Weights of a small image VAE.
Model: 6.48M parameters, 48-pixel images, encoder norm layernorm, encoder layers 8, encoder width 256, decoder activation leaky_relu.
Training: muon at rate 0.0044, 16600 steps.
Data: trained on photos of plants, animals and fungi (iNaturalist), 155796 training examples.
Rows from block 6 of the encoder, named by matrix and row number. Rows with one number belong to one attention dimension. Each number is 200 + 40 x the weight over the matrix's rms, rounded and kept within 0 to 999. All counts start at 0.
# q: attention query (encoder.blocks.6.attn.q.weight, 256x256), inputs 172-255
# k: attention key (encoder.blocks.6.attn.k.weight, 256x256), inputs 172-255
q.158,139,188,209,201,260,248,219,212,223,170,246,263,208,247,175,181,211,156,182,270,171,250,258,194,261,166,158,224,150,193,246,140,175,210,168,154,198,222,234,178,218,239,214,251,212,163,222,166,160,242,227,251,191,270,233,178,211,134,170,181,229,160,270,174,212,162,174,245,152,172,183,189,181,253,187,204,172,166,210,263,183,176,259,130
q.159,186,240,201,165,174,199,225,213,187,82,213,258,260,217,217,208,213,288,165,151,223,227,84,199,209,209,258,177,112,213,154,177,228,156,178,183,194,198,244,155,182,219,186,213,174,217,227,234,157,240,269,236,208,240,192,329,161,170,205,215,303,109,250,194,225,140,187,264,252,238,185,201,219,229,186,97,184,201,105,182,82,204,140,168
q.160,195,251,217,135,223,188,204,173,217,257,256,183,183,227,182,201,166,237,215,259,155,220,131,227,254,212,251,198,154,203,131,201,283,243,228,224,220,209,220,205,166,179,213,286,88,189,223,242,211,196,172,228,219,180,200,235,147,247,283,161,114,140,183,242,182,147,242,226,172,219,195,212,276,190,232,235,148,95,198,256,244,205,159,227
q.161,194,167,158,203,225,168,215,199,156,212,178,222,234,143,230,264,148,199,206,278,176,218,182,250,195,183,187,142,211,151,219,185,85,196,166,179,186,205,178,201,277,197,221,195,266,180,208,191,210,152,243,170,222,229,204,215,256,180,213,221,199,129,278,193,216,249,186,192,224,187,183,211,227,247,222,194,199,159,128,197,135,214,174,115
q.162,199,217,231,147,210,203,190,232,207,153,223,197,228,235,244,234,194,180,166,271,192,114,177,208,143,219,235,213,167,238,169,249,175,214,240,290,251,235,227,186,179,210,132,250,174,125,187,271,270,165,203,171,164,177,194,216,151,214,225,134,162,215,238,230,182,196,187,245,213,296,169,254,213,175,229,209,198,201,207,217,168,209,164,273
q.163,200,214,229,235,210,140,199,255,191,160,179,157,228,206,221,107,278,175,179,197,205,265,255,180,166,229,201,187,189,126,235,191,164,246,214,194,211,255,203,176,167,213,180,279,142,213,214,177,261,235,217,147,201,163,93,215,248,151,205,216,167,124,123,176,170,156,155,169,257,182,205,219,205,176,192,138,189,179,275,231,156,149,189,268
q.164,192,172,220,235,190,233,230,239,190,249,249,221,180,204,259,225,134,184,252,254,228,236,209,199,206,187,93,233,189,231,247,196,183,151,158,185,206,231,217,238,195,173,261,151,141,135,166,128,220,154,136,183,222,215,231,179,173,231,211,227,200,216,232,215,153,261,218,238,137,236,195,170,219,210,88,279,162,248,138,201,217,196,167,179
q.165,176,148,208,193,145,219,133,240,234,189,204,170,187,143,196,196,210,201,202,165,178,197,199,182,198,241,163,239,269,187,262,189,124,187,182,222,210,163,187,166,162,174,225,232,202,200,113,216,173,223,154,243,150,245,176,210,160,195,194,153,204,219,166,230,171,179,164,231,237,198,187,156,191,143,197,143,308,251,186,189,262,126,195,236
q.166,217,138,182,238,162,161,196,217,171,206,297,239,189,214,222,216,210,274,137,265,168,170,283,195,222,174,208,151,177,274,111,175,180,232,160,225,173,262,179,183,162,184,119,178,256,198,155,211,208,224,170,196,181,121,200,258,176,173,174,172,130,253,224,225,140,154,151,273,225,132,181,185,187,199,163,306,241,166,212,236,307,228,222,182
q.167,169,239,205,198,150,202,165,124,146,171,148,148,188,81,172,242,198,233,267,228,160,235,217,207,254,205,197,145,249,197,223,225,209,160,180,202,201,188,145,183,144,225,191,273,176,171,175,300,213,215,241,206,187,225,213,152,186,252,202,181,178,162,172,228,259,182,182,178,236,238,256,203,215,174,192,185,195,244,224,205,249,179,189,262
q.168,190,239,225,143,154,157,175,151,197,254,271,208,208,142,173,261,158,235,226,227,244,204,182,220,202,174,198,213,194,163,216,199,150,228,195,151,210,187,201,163,187,238,209,207,185,174,165,170,184,120,192,263,211,183,261,209,208,195,178,190,180,207,141,191,236,176,157,142,218,246,206,184,208,166,212,182,219,141,194,211,142,190,221,147
q.169,182,211,221,255,213,169,218,180,229,198,211,205,155,238,232,152,221,199,223,262,182,185,175,148,153,260,206,182,162,204,154,200,173,232,176,244,267,138,191,200,238,210,206,209,188,176,321,228,171,167,258,182,237,222,195,266,199,173,271,200,220,179,214,202,167,222,146,148,185,152,187,260,202,215,235,139,228,165,217,181,173,193,187,221
q.170,210,222,234,171,182,210,273,215,185,209,176,153,148,237,177,207,177,183,215,181,191,239,190,222,273,185,176,220,232,171,177,188,219,161,194,238,201,159,124,201,226,217,142,118,196,192,216,122,286,208,203,186,247,93,206,194,223,177,189,249,192,211,147,124,188,167,192,196,236,182,224,238,190,258,201,212,145,190,264,288,181,269,173,160
q.171,170,135,275,181,208,212,219,247,208,219,161,120,132,187,209,257,183,143,212,213,168,165,208,201,210,201,247,266,240,233,223,167,198,189,171,223,171,199,117,222,185,250,205,156,180,170,135,182,157,187,225,205,190,231,228,241,81,243,233,189,216,190,150,215,209,173,250,241,176,220,256,163,192,239,205,155,186,239,191,211,181,200,231,254
q.172,198,188,223,225,152,177,177,257,166,243,197,199,176,154,217,167,104,164,222,179,210,181,151,166,233,205,190,171,173,206,230,248,260,152,173,263,201,173,213,187,156,202,147,216,124,182,206,246,227,261,191,198,135,264,264,256,215,232,168,170,214,156,182,146,260,121,163,167,224,173,170,217,224,135,266,193,228,195,229,123,223,149,202,288
q.173,189,203,250,241,206,130,223,215,172,289,232,219,222,165,209,187,149,140,177,250,230,165,162,164,231,216,205,199,213,156,146,174,160,184,235,155,253,257,228,280,264,244,140,172,270,181,200,175,189,224,191,182,176,213,259,190,116,231,188,242,223,161,244,228,175,199,254,211,177,189,177,209,197,206,136,254,245,157,200,223,258,223,203,241
q.174,205,168,187,107,186,202,238,183,249,159,278,196,222,177,197,171,220,225,233,177,190,190,103,155,196,165,145,142,151,216,209,230,199,240,167,312,215,208,237,187,244,266,189,189,174,165,263,157,215,264,262,129,264,154,208,131,246,272,228,127,140,198,245,209,166,251,139,177,211,166,201,273,208,214,295,255,139,158,165,255,170,211,199,184
q.175,249,198,242,214,156,185,208,206,199,171,131,200,186,233,163,177,193,218,151,158,223,133,153,280,184,206,219,136,156,221,183,225,218,135,174,114,144,188,193,161,229,243,149,183,208,251,123,225,222,242,152,258,219,191,228,195,163,145,215,194,167,210,168,153,269,184,176,181,169,166,189,184,243,223,160,148,223,190,229,236,203,276,159,255
q.176,209,189,235,156,197,195,201,179,234,192,221,204,247,252,241,245,190,104,159,293,200,160,190,240,210,221,213,225,214,205,181,176,235,155,258,255,236,181,158,190,185,271,174,250,279,123,128,220,146,235,234,225,143,175,183,235,237,123,196,197,211,185,176,262,205,235,210,157,207,224,192,243,292,186,189,198,217,160,182,239,220,268,202,217
q.177,248,221,202,175,205,241,215,226,246,209,193,214,202,201,190,191,207,146,221,125,181,201,185,144,187,220,193,224,182,170,238,187,208,179,226,162,167,112,200,199,197,224,215,123,207,220,187,199,206,229,215,251,201,202,148,174,277,167,146,228,244,231,123,186,204,214,199,172,160,163,202,200,163,222,185,179,234,256,139,225,239,273,220,172
q.178,173,205,188,167,225,260,205,168,260,198,207,175,154,168,265,166,247,184,173,127,210,145,181,193,275,195,180,195,269,174,166,236,228,234,154,295,194,233,171,187,185,165,236,237,243,291,209,197,164,261,226,194,199,235,151,244,168,192,229,205,172,192,176,184,210,185,209,209,244,224,227,281,223,224,228,167,211,213,247,200,206,171,185,155
q.179,225,177,160,278,276,317,220,265,182,165,134,247,197,190,201,123,164,243,131,259,226,250,186,182,169,232,177,213,193,196,129,174,161,230,197,226,172,250,222,160,175,194,234,235,209,307,195,192,211,166,248,261,220,256,218,263,216,205,218,158,196,207,117,181,215,230,155,195,55,226,206,243,156,191,145,184,79,184,209,212,182,146,143,305
q.180,197,223,182,231,161,174,195,228,192,236,194,140,273,163,216,171,210,199,182,137,194,186,224,180,231,161,217,209,193,140,173,173,230,222,194,164,192,269,244,264,252,148,201,230,242,121,177,208,250,240,126,151,124,266,210,210,182,164,210,266,197,218,187,171,158,238,250,200,176,281,204,207,255,137,179,201,202,283,133,241,141,128,168,170
q.181,217,190,288,219,279,168,208,208,186,209,273,199,148,209,207,220,267,161,213,237,238,135,228,194,174,213,144,188,191,166,175,228,236,220,222,196,209,204,165,248,247,242,215,213,115,268,266,258,183,239,265,217,236,161,193,228,205,197,219,174,232,167,227,150,182,123,198,146,216,202,199,164,173,219,160,234,157,210,299,217,229,224,191,288
q.182,181,208,211,244,236,222,219,193,197,214,169,139,180,232,223,250,150,139,162,183,200,191,232,188,151,216,169,235,166,194,245,190,227,184,188,202,273,232,230,175,213,187,240,202,137,203,200,195,199,210,213,254,247,238,200,215,207,224,196,215,207,233,181,237,204,168,179,155,168,252,215,254,200,223,168,168,209,182,243,181,191,218,204,205
q.183,210,215,196,212,198,209,217,193,182,213,104,147,228,169,184,243,142,257,163,160,178,248,200,242,229,181,198,228,186,195,257,192,140,177,223,177,177,175,150,175,261,224,181,191,159,228,229,242,207,185,198,190,192,184,184,238,245,168,157,211,215,156,185,148,196,156,213,197,216,232,168,115,217,161,248,153,223,201,166,250,218,171,179,170
q.184,187,200,129,179,205,248,203,181,203,133,228,227,153,158,190,264,232,194,181,182,237,171,277,173,252,175,137,235,244,260,194,176,203,183,267,218,227,211,215,215,175,136,210,193,258,155,202,296,211,242,229,239,178,185,142,180,228,252,188,190,199,188,213,205,193,175,202,169,235,218,213,194,159,173,174,307,216,243,172,237,226,254,187,161
q.185,196,210,194,243,221,232,216,164,174,202,168,232,193,155,213,229,195,172,196,230,174,136,247,165,184,201,179,185,243,146,186,226,244,235,234,214,222,235,173,246,217,142,213,205,262,212,187,194,197,207,229,174,173,238,221,174,140,229,148,249,244,236,163,291,152,183,191,264,177,226,233,218,128,235,161,187,162,210,180,169,191,273,190,186
q.186,211,193,215,220,230,211,258,241,205,205,267,225,120,223,181,228,232,156,254,182,304,164,256,188,213,233,221,174,260,183,228,119,211,168,183,217,195,143,134,146,169,238,238,251,160,188,224,141,170,301,258,204,262,185,138,159,214,255,108,246,181,179,232,241,217,200,140,137,222,170,210,262,177,185,117,139,279,184,178,147,138,190,156,184
q.187,236,242,176,194,171,184,179,260,209,252,236,205,200,199,191,195,171,231,242,233,208,276,217,191,226,176,180,207,172,162,256,199,240,193,143,229,162,222,165,149,216,168,204,272,212,184,163,203,181,159,146,218,159,244,226,180,195,192,242,284,154,168,157,190,161,206,263,254,187,292,204,233,242,217,200,193,184,210,146,188,175,180,219,152
q.188,204,225,189,215,257,231,167,165,236,95,195,197,152,202,184,202,169,228,203,160,226,179,242,217,199,176,180,199,207,225,236,236,213,236,236,167,191,199,165,261,172,232,192,224,223,189,232,279,162,168,249,229,264,190,205,186,186,133,207,220,152,260,202,267,221,167,219,181,222,223,240,181,172,217,174,194,223,218,210,221,261,247,186,156
q.189,187,179,200,231,238,222,146,201,206,189,177,128,258,215,222,279,202,224,211,151,183,224,211,200,167,192,199,128,220,198,221,209,262,230,175,183,222,195,179,186,252,246,175,219,138,236,250,196,205,199,227,165,237,155,220,207,152,226,191,224,203,286,240,177,217,150,192,188,208,249,201,229,166,178,278,194,192,227,246,209,231,117,188,181
q.190,211,133,240,185,205,167,170,212,228,225,273,228,180,239,253,180,185,173,204,195,224,203,221,216,177,202,188,170,119,278,171,197,250,192,192,256,216,192,271,202,195,239,175,234,176,197,209,237,229,300,162,137,197,193,126,189,141,250,174,204,120,222,213,160,170,223,170,262,184,186,139,188,216,269,203,211,146,184,193,227,210,244,240,206
q.191,229,186,139,169,170,141,149,236,228,245,235,196,261,257,215,198,229,221,165,217,198,220,228,233,176,228,188,186,203,166,210,297,153,233,230,145,220,224,192,216,196,219,203,250,265,237,131,163,156,227,215,220,208,180,195,224,147,115,143,274,242,178,206,260,202,214,230,174,169,183,175,168,245,251,110,207,168,190,142,251,179,215,254,226
q.192,148,239,140,246,168,164,179,192,217,225,144,199,203,142,161,297,210,251,236,281,238,287,217,153,215,190,151,220,180,223,191,313,188,199,212,231,192,290,233,264,204,255,194,195,225,181,226,158,247,137,222,183,161,202,189,190,195,209,118,194,191,244,210,244,165,147,191,217,210,264,247,177,193,235,195,182,293,142,265,169,174,205,198,224
q.193,152,166,207,193,229,124,183,210,246,210,212,187,194,210,188,230,164,160,171,216,171,123,227,222,243,244,252,174,234,249,214,215,191,239,181,189,214,199,178,139,162,158,176,182,185,215,267,252,126,224,177,204,208,200,233,208,283,172,146,237,154,130,225,206,187,210,215,211,160,183,174,236,123,178,162,82,235,162,259,227,223,214,169,253
q.194,308,186,225,253,169,230,171,184,191,158,179,210,144,217,203,183,231,225,232,280,180,307,55,210,197,273,185,131,220,203,178,224,211,205,206,248,165,197,197,233,229,209,197,198,140,232,145,147,237,189,215,191,192,229,204,146,108,189,123,161,214,102,213,232,147,218,172,228,235,209,195,250,224,175,196,224,244,241,191,191,236,181,149,128
q.195,192,179,191,156,200,119,252,217,268,215,115,207,141,148,152,243,263,214,249,112,191,162,230,265,237,236,188,270,159,132,183,170,198,228,178,144,161,131,178,170,208,173,168,208,245,189,196,195,208,166,111,193,184,145,253,292,252,207,269,216,179,130,241,235,168,223,235,211,172,107,224,234,194,192,244,193,270,228,190,239,150,197,214,195
q.196,185,235,207,252,145,81,176,241,162,130,148,183,185,252,172,184,191,147,186,153,178,175,186,206,213,148,203,181,270,279,169,229,216,198,158,138,208,188,127,229,219,224,207,135,142,198,228,235,186,149,168,182,212,274,294,196,201,133,139,245,244,109,194,236,191,202,225,262,192,169,194,123,215,200,164,151,171,225,258,185,194,181,171,161
q.197,219,225,259,77,202,199,169,214,137,189,215,135,213,176,153,240,270,203,168,187,108,162,239,250,152,225,237,222,212,204,224,237,113,239,173,309,185,180,195,278,254,209,289,229,148,179,243,179,183,183,285,132,192,151,213,196,202,95,212,199,184,190,263,265,184,295,226,173,216,204,243,168,114,182,233,255,208,96,115,196,154,277,168,194
k.158,201,250,286,216,156,193,209,195,156,215,209,244,150,135,230,199,175,273,207,172,199,244,197,175,292,174,249,144,175,187,197,193,169,224,202,232,217,127,202,253,164,108,290,209,240,241,209,184,180,285,225,217,157,212,185,203,167,265,157,163,207,189,223,224,153,205,164,245,241,212,164,167,169,176,143,177,219,178,223,193,231,200,164,235
k.159,157,222,168,240,227,184,111,137,212,293,195,227,131,181,281,251,143,162,267,231,199,200,212,159,194,225,171,193,160,256,182,178,162,168,217,196,210,145,225,209,218,199,276,186,239,176,201,169,151,212,210,205,210,167,195,308,159,263,216,136,158,231,205,243,171,196,281,157,118,200,285,182,143,209,276,328,166,211,202,233,197,191,240,177
k.160,133,170,189,183,243,251,209,200,154,163,277,242,238,188,210,195,150,230,197,173,126,154,218,129,207,147,154,221,250,175,167,167,256,242,186,133,231,226,229,230,180,172,207,278,237,171,250,277,175,170,241,206,205,127,167,251,178,272,158,254,215,181,251,281,267,151,183,200,239,234,217,161,199,239,193,237,89,218,190,178,175,186,172,212
k.161,200,186,221,219,169,224,227,151,243,189,145,145,209,195,171,235,264,191,223,198,164,223,140,254,144,199,211,147,183,175,208,223,219,177,199,205,208,176,124,166,178,199,165,135,168,171,200,208,171,224,184,240,129,175,227,194,239,201,266,193,190,176,157,208,170,216,251,200,185,202,173,187,173,186,237,220,139,176,220,211,237,188,167,197
k.162,199,197,134,213,211,264,224,195,243,207,389,242,164,214,177,165,253,182,271,191,178,188,207,218,227,171,182,170,128,164,238,167,210,206,230,197,134,166,233,221,133,195,203,254,247,228,266,291,182,227,145,235,165,189,225,223,238,178,150,188,231,97,181,315,238,160,192,142,204,158,133,274,182,133,223,174,148,228,193,191,210,204,173,276
k.163,263,216,146,220,152,236,263,215,193,220,208,156,191,206,246,202,199,177,172,226,186,135,221,175,175,188,175,254,172,249,217,161,255,216,131,247,262,206,170,197,206,157,233,173,172,153,213,263,249,170,193,233,184,217,178,201,260,239,178,203,239,231,181,215,178,172,250,161,259,218,238,178,283,182,182,203,206,157,154,166,178,249,191,145
k.164,153,213,217,193,253,213,179,169,212,199,151,219,219,213,188,194,200,207,190,249,158,266,227,208,274,201,250,186,206,171,181,239,173,225,211,240,197,177,221,168,191,188,149,203,249,162,210,134,153,232,209,144,198,224,198,215,198,228,218,164,169,185,196,107,233,242,145,239,134,250,200,251,149,168,159,204,121,180,217,205,153,198,181,191
k.165,193,248,158,131,224,167,249,234,149,228,218,204,208,214,204,211,190,138,188,221,154,249,203,255,170,187,217,216,267,198,220,171,165,168,194,227,202,245,216,164,184,188,169,248,160,163,206,207,212,235,187,156,192,169,250,163,206,202,228,192,198,222,144,162,123,201,177,215,116,218,151,223,192,169,207,245,247,127,208,189,109,168,264,226
k.166,179,221,121,193,224,251,176,178,220,270,245,282,220,290,170,195,197,203,210,203,143,225,175,233,250,241,141,235,219,225,171,212,216,220,191,186,204,279,144,208,184,181,266,197,169,279,244,247,166,300,184,286,216,206,279,258,178,218,215,266,227,198,286,193,219,157,187,142,123,252,248,208,126,159,100,212,228,227,202,78,187,166,171,219
k.167,189,238,198,238,164,146,205,174,170,144,232,176,229,148,126,178,221,244,199,201,163,134,179,258,243,212,216,149,247,139,215,153,213,171,206,162,185,246,245,215,223,249,227,210,163,161,166,182,158,190,198,172,268,186,131,217,151,255,233,200,263,253,81,225,194,150,182,206,182,196,185,186,250,150,280,255,164,193,192,231,209,260,253,194
k.168,168,224,134,162,132,204,230,180,184,144,271,261,181,197,171,151,239,235,224,171,145,144,204,273,177,250,197,178,152,146,201,150,174,199,214,219,194,229,225,173,234,179,205,298,210,166,177,185,149,227,100,249,199,217,196,188,134,187,209,259,205,214,120,257,167,97,133,170,219,159,228,213,205,150,274,223,159,218,199,255,180,258,217,208
k.169,268,192,205,225,200,229,214,190,180,189,117,195,197,207,175,186,106,221,229,174,214,186,189,198,220,216,222,187,261,231,203,192,223,240,138,201,209,138,224,157,156,168,195,147,160,266,193,230,240,186,241,217,202,165,187,225,251,204,233,206,218,185,163,130,256,257,240,272,263,165,126,201,227,223,258,194,189,135,272,191,250,228,149,124
k.170,174,223,197,181,150,251,177,168,172,164,212,168,164,227,270,253,178,234,181,233,172,169,254,148,236,194,167,183,146,233,116,275,261,216,184,151,227,169,188,182,189,230,222,141,212,178,124,231,187,149,193,313,284,211,149,197,180,225,177,197,166,213,166,235,146,126,180,109,223,218,218,192,227,161,236,219,138,259,185,292,197,262,227,154
k.171,182,208,225,163,169,221,214,243,163,220,206,184,170,147,208,233,233,168,216,145,255,252,238,197,262,151,210,248,223,190,211,237,175,184,162,204,203,88,257,197,230,182,132,194,247,184,156,209,220,209,148,164,224,198,233,207,218,241,244,142,179,151,159,225,212,232,132,162,206,139,131,258,165,250,213,145,217,191,231,211,160,195,234,219
k.172,183,207,143,124,190,208,254,207,167,216,232,224,199,214,155,221,226,184,208,188,272,160,247,182,187,172,146,156,203,170,238,138,193,176,177,181,210,179,285,219,236,219,264,200,133,160,205,215,165,184,220,200,239,164,154,202,196,173,234,252,191,269,106,205,197,167,284,119,291,173,150,184,289,184,236,166,178,273,264,255,232,208,192,186
k.173,149,168,150,152,179,151,205,215,233,227,164,206,220,157,165,152,177,152,239,141,222,286,230,234,240,207,151,189,235,224,162,313,129,156,165,216,163,206,173,239,164,151,188,165,153,190,182,180,218,190,267,194,222,147,255,211,198,225,245,169,243,256,199,185,183,183,217,172,226,263,241,181,213,193,264,222,165,261,256,210,198,207,185,218
k.174,152,167,201,226,182,233,157,135,178,256,310,153,221,122,230,116,279,253,179,209,187,145,160,204,246,183,161,208,194,159,205,95,177,184,286,151,177,167,182,226,163,234,176,250,300,201,176,179,224,202,221,187,231,207,193,161,231,151,182,235,183,163,175,217,218,193,168,184,262,228,138,238,288,160,250,140,152,239,157,205,209,250,228,235
k.175,223,216,176,154,189,181,174,208,253,165,241,245,256,292,234,243,169,165,183,144,210,183,169,201,211,173,192,174,238,203,210,245,278,195,191,208,164,225,223,158,193,331,224,202,150,159,208,193,178,218,145,309,186,137,209,144,134,190,247,151,222,207,202,260,175,121,247,184,167,171,184,142,158,162,215,205,238,140,158,214,178,246,195,229
k.176,195,208,301,231,189,167,182,199,212,155,293,191,196,186,141,238,272,143,186,226,184,155,160,186,170,160,196,143,196,162,196,191,251,184,161,154,182,192,188,216,97,206,216,233,179,156,260,195,211,233,202,242,178,144,231,223,170,224,216,217,224,160,208,260,188,150,138,208,270,147,212,187,189,224,292,227,201,179,202,133,193,153,119,186
k.177,216,175,215,178,211,163,154,232,169,211,134,247,232,268,254,201,178,179,145,238,204,232,220,207,151,200,231,258,258,244,179,250,213,185,176,176,235,209,237,209,238,224,221,208,225,207,163,159,278,176,181,225,163,166,212,136,166,160,181,203,156,148,211,189,165,194,208,235,188,154,140,280,245,241,209,180,243,156,200,228,147,199,242,222
k.178,200,164,265,201,261,169,158,231,169,201,210,163,191,194,200,304,257,179,147,222,213,116,201,224,162,155,203,139,176,203,177,121,214,220,252,195,158,194,215,155,198,189,164,185,171,165,176,290,173,173,199,198,219,206,185,185,231,218,246,239,236,202,201,193,197,186,244,224,260,223,210,197,127,229,157,211,203,215,187,186,167,157,150,225
k.179,243,243,232,188,93,199,253,191,187,241,147,176,225,206,204,265,183,158,165,200,213,210,226,227,148,154,189,222,186,267,124,213,235,225,207,191,215,190,189,271,150,248,173,168,122,206,192,222,188,163,153,202,258,219,159,213,177,235,193,135,222,235,188,183,188,254,199,205,155,193,218,221,240,196,122,141,220,180,188,157,179,173,223,146
k.180,188,139,186,231,145,195,205,178,231,202,128,275,274,117,154,193,245,179,240,162,219,261,162,141,122,209,305,117,205,222,207,192,145,283,207,227,269,258,260,215,179,178,175,143,229,220,225,191,186,179,225,311,183,240,218,218,218,297,202,217,264,194,243,246,185,262,223,224,201,199,166,262,144,213,178,251,175,167,146,127,148,229,174,255
k.181,237,254,189,221,265,251,192,243,250,173,297,170,222,195,219,177,191,218,174,262,188,96,235,231,226,227,241,210,201,177,236,141,200,221,145,182,140,187,189,96,177,227,235,235,201,224,241,255,182,227,276,194,141,176,194,224,239,220,167,171,205,228,177,249,253,184,241,186,213,243,216,160,286,242,216,122,266,196,242,266,226,209,196,204
k.182,173,198,212,202,216,200,180,207,213,150,209,207,165,205,234,192,173,141,206,147,218,190,200,151,223,168,215,233,206,161,187,219,250,207,204,207,158,192,274,215,134,230,196,217,197,175,202,231,275,156,157,242,259,180,179,214,183,195,145,172,235,204,160,137,199,186,208,255,238,245,234,240,204,215,221,152,137,175,199,174,206,189,257,164
k.183,223,128,208,197,192,259,178,215,186,168,51,133,194,221,222,220,178,269,231,232,272,227,168,136,120,278,229,195,161,211,237,232,178,218,221,198,209,208,212,186,219,192,180,158,185,146,167,203,199,162,191,260,143,206,164,212,240,213,228,173,197,244,157,217,192,194,217,243,143,207,183,150,183,176,204,177,176,225,234,233,275,219,281,170
k.184,162,163,211,220,281,222,178,245,277,216,203,119,213,167,149,183,258,202,134,263,172,198,180,226,208,168,234,191,142,144,219,220,220,275,279,165,186,249,217,267,236,198,170,276,261,266,253,240,181,241,249,216,281,241,193,259,215,228,110,173,259,164,189,187,241,172,183,268,199,267,140,213,146,233,168,206,151,210,208,149,191,176,243,211
k.185,224,277,183,205,248,218,215,203,138,243,229,221,207,210,159,197,181,177,181,163,115,223,236,246,212,200,175,229,214,260,199,258,129,156,171,106,165,219,203,251,137,223,250,217,196,252,209,213,266,253,190,235,171,216,197,206,175,186,80,211,200,230,224,206,176,238,199,193,138,145,238,260,222,254,169,225,289,217,224,242,237,166,145,212
k.186,202,246,250,231,287,130,192,144,297,149,213,191,172,250,221,170,184,211,189,208,170,123,160,246,200,153,184,251,157,211,231,216,195,185,213,197,160,248,160,207,205,158,185,196,205,263,229,220,182,244,176,205,252,220,201,166,189,208,153,218,220,184,64,115,219,204,229,196,280,194,230,328,137,231,283,240,238,156,243,209,190,266,285,64
k.187,210,172,226,183,224,234,240,155,231,183,161,223,278,217,163,272,254,232,186,243,219,233,202,184,169,123,190,131,194,218,150,196,215,217,202,191,239,194,255,178,239,190,184,150,190,209,189,208,132,189,183,264,219,246,160,211,166,212,200,270,167,192,179,221,211,165,217,231,194,192,220,167,182,237,176,207,151,204,180,204,160,163,144,201
k.188,166,234,253,206,229,183,151,191,203,194,180,207,196,220,194,296,129,217,141,255,221,153,188,246,268,241,216,208,216,224,279,182,198,222,192,170,160,214,241,234,196,242,201,237,202,222,223,177,259,225,161,162,247,223,189,150,185,164,151,114,252,171,229,183,218,180,163,227,268,174,199,151,160,198,182,203,262,179,174,221,186,195,224,280
k.189,183,265,167,225,194,239,235,144,199,163,217,256,181,205,177,245,253,196,308,248,220,205,171,192,199,212,236,189,215,247,256,150,173,192,167,163,234,221,263,178,195,203,218,207,174,256,199,234,191,235,156,140,259,242,250,245,217,232,148,187,186,164,156,223,184,206,204,145,173,213,160,223,269,137,237,135,225,196,205,187,205,189,220,255
k.190,176,181,182,184,314,236,145,196,205,254,274,222,150,216,154,244,247,181,235,260,231,136,248,202,270,167,194,170,243,204,235,183,222,230,212,162,236,209,176,209,205,189,291,222,207,259,207,217,262,318,193,176,185,214,203,198,192,207,201,187,173,122,209,211,224,215,193,128,211,173,173,206,187,191,251,137,239,172,175,177,204,212,127,190
k.191,258,231,215,204,174,192,201,195,290,216,266,204,294,234,185,131,237,136,116,215,153,171,204,221,143,219,172,176,182,182,226,245,234,189,206,172,205,191,198,191,238,171,255,194,220,184,203,184,244,191,258,248,155,228,223,183,198,235,113,228,232,215,219,200,193,121,242,274,199,211,286,106,190,256,195,183,288,193,156,122,205,174,202,225
k.192,228,198,194,212,186,185,205,225,207,320,68,155,185,209,168,205,180,224,263,258,206,209,191,175,242,132,235,211,244,155,244,173,214,215,188,186,210,149,199,153,305,277,260,195,262,287,226,210,230,175,242,221,206,273,255,146,206,247,165,160,173,219,117,195,228,268,189,279,154,208,235,191,260,191,190,230,240,151,220,161,194,129,177,185
k.193,199,222,204,235,220,174,205,227,211,173,278,211,153,173,176,185,189,140,184,154,230,222,216,183,183,231,213,133,204,206,196,217,211,173,165,194,135,209,207,265,228,184,227,202,199,156,187,227,269,186,262,211,150,196,210,235,194,234,200,231,233,173,186,170,260,161,183,250,142,195,237,239,166,201,213,199,188,201,154,246,227,183,147,173
k.194,220,188,140,207,181,152,198,203,194,192,173,215,149,144,202,118,238,163,208,258,235,194,186,203,176,220,222,248,163,279,171,160,162,109,247,225,222,94,186,216,249,202,300,203,219,181,285,155,244,219,239,220,241,232,174,179,190,205,125,151,222,253,235,207,68,269,253,186,113,186,163,235,241,213,216,271,143,203,247,244,259,192,193,210
k.195,212,204,136,205,176,208,186,147,196,156,215,196,170,137,202,219,179,215,126,230,226,202,195,229,264,206,214,183,180,183,269,249,94,259,115,192,195,138,204,281,88,224,152,171,224,188,144,219,235,195,133,166,206,256,192,185,146,142,268,234,230,206,208,124,260,190,173,188,203,168,298,220,140,191,208,142,201,227,205,269,178,175,239,165
k.196,209,313,157,217,213,237,141,197,205,187,215,144,232,211,177,202,224,128,235,164,148,170,259,152,224,198,300,167,148,191,173,224,224,148,240,214,163,203,198,214,227,189,231,199,174,167,131,220,143,207,174,229,218,253,153,102,306,172,180,216,184,201,211,283,194,190,170,239,200,208,252,158,169,155,181,185,224,215,191,289,171,233,188,231
k.197,219,166,203,220,193,197,263,207,194,197,222,245,152,136,109,203,169,251,234,267,236,163,185,167,207,242,275,126,194,222,202,268,149,190,171,250,219,246,193,184,199,242,235,114,217,154,142,196,271,257,198,155,198,191,215,202,222,238,182,208,182,130,199,259,166,198,251,194,196,190,173,236,184,178,139,208,158,125,242,262,192,198,162,267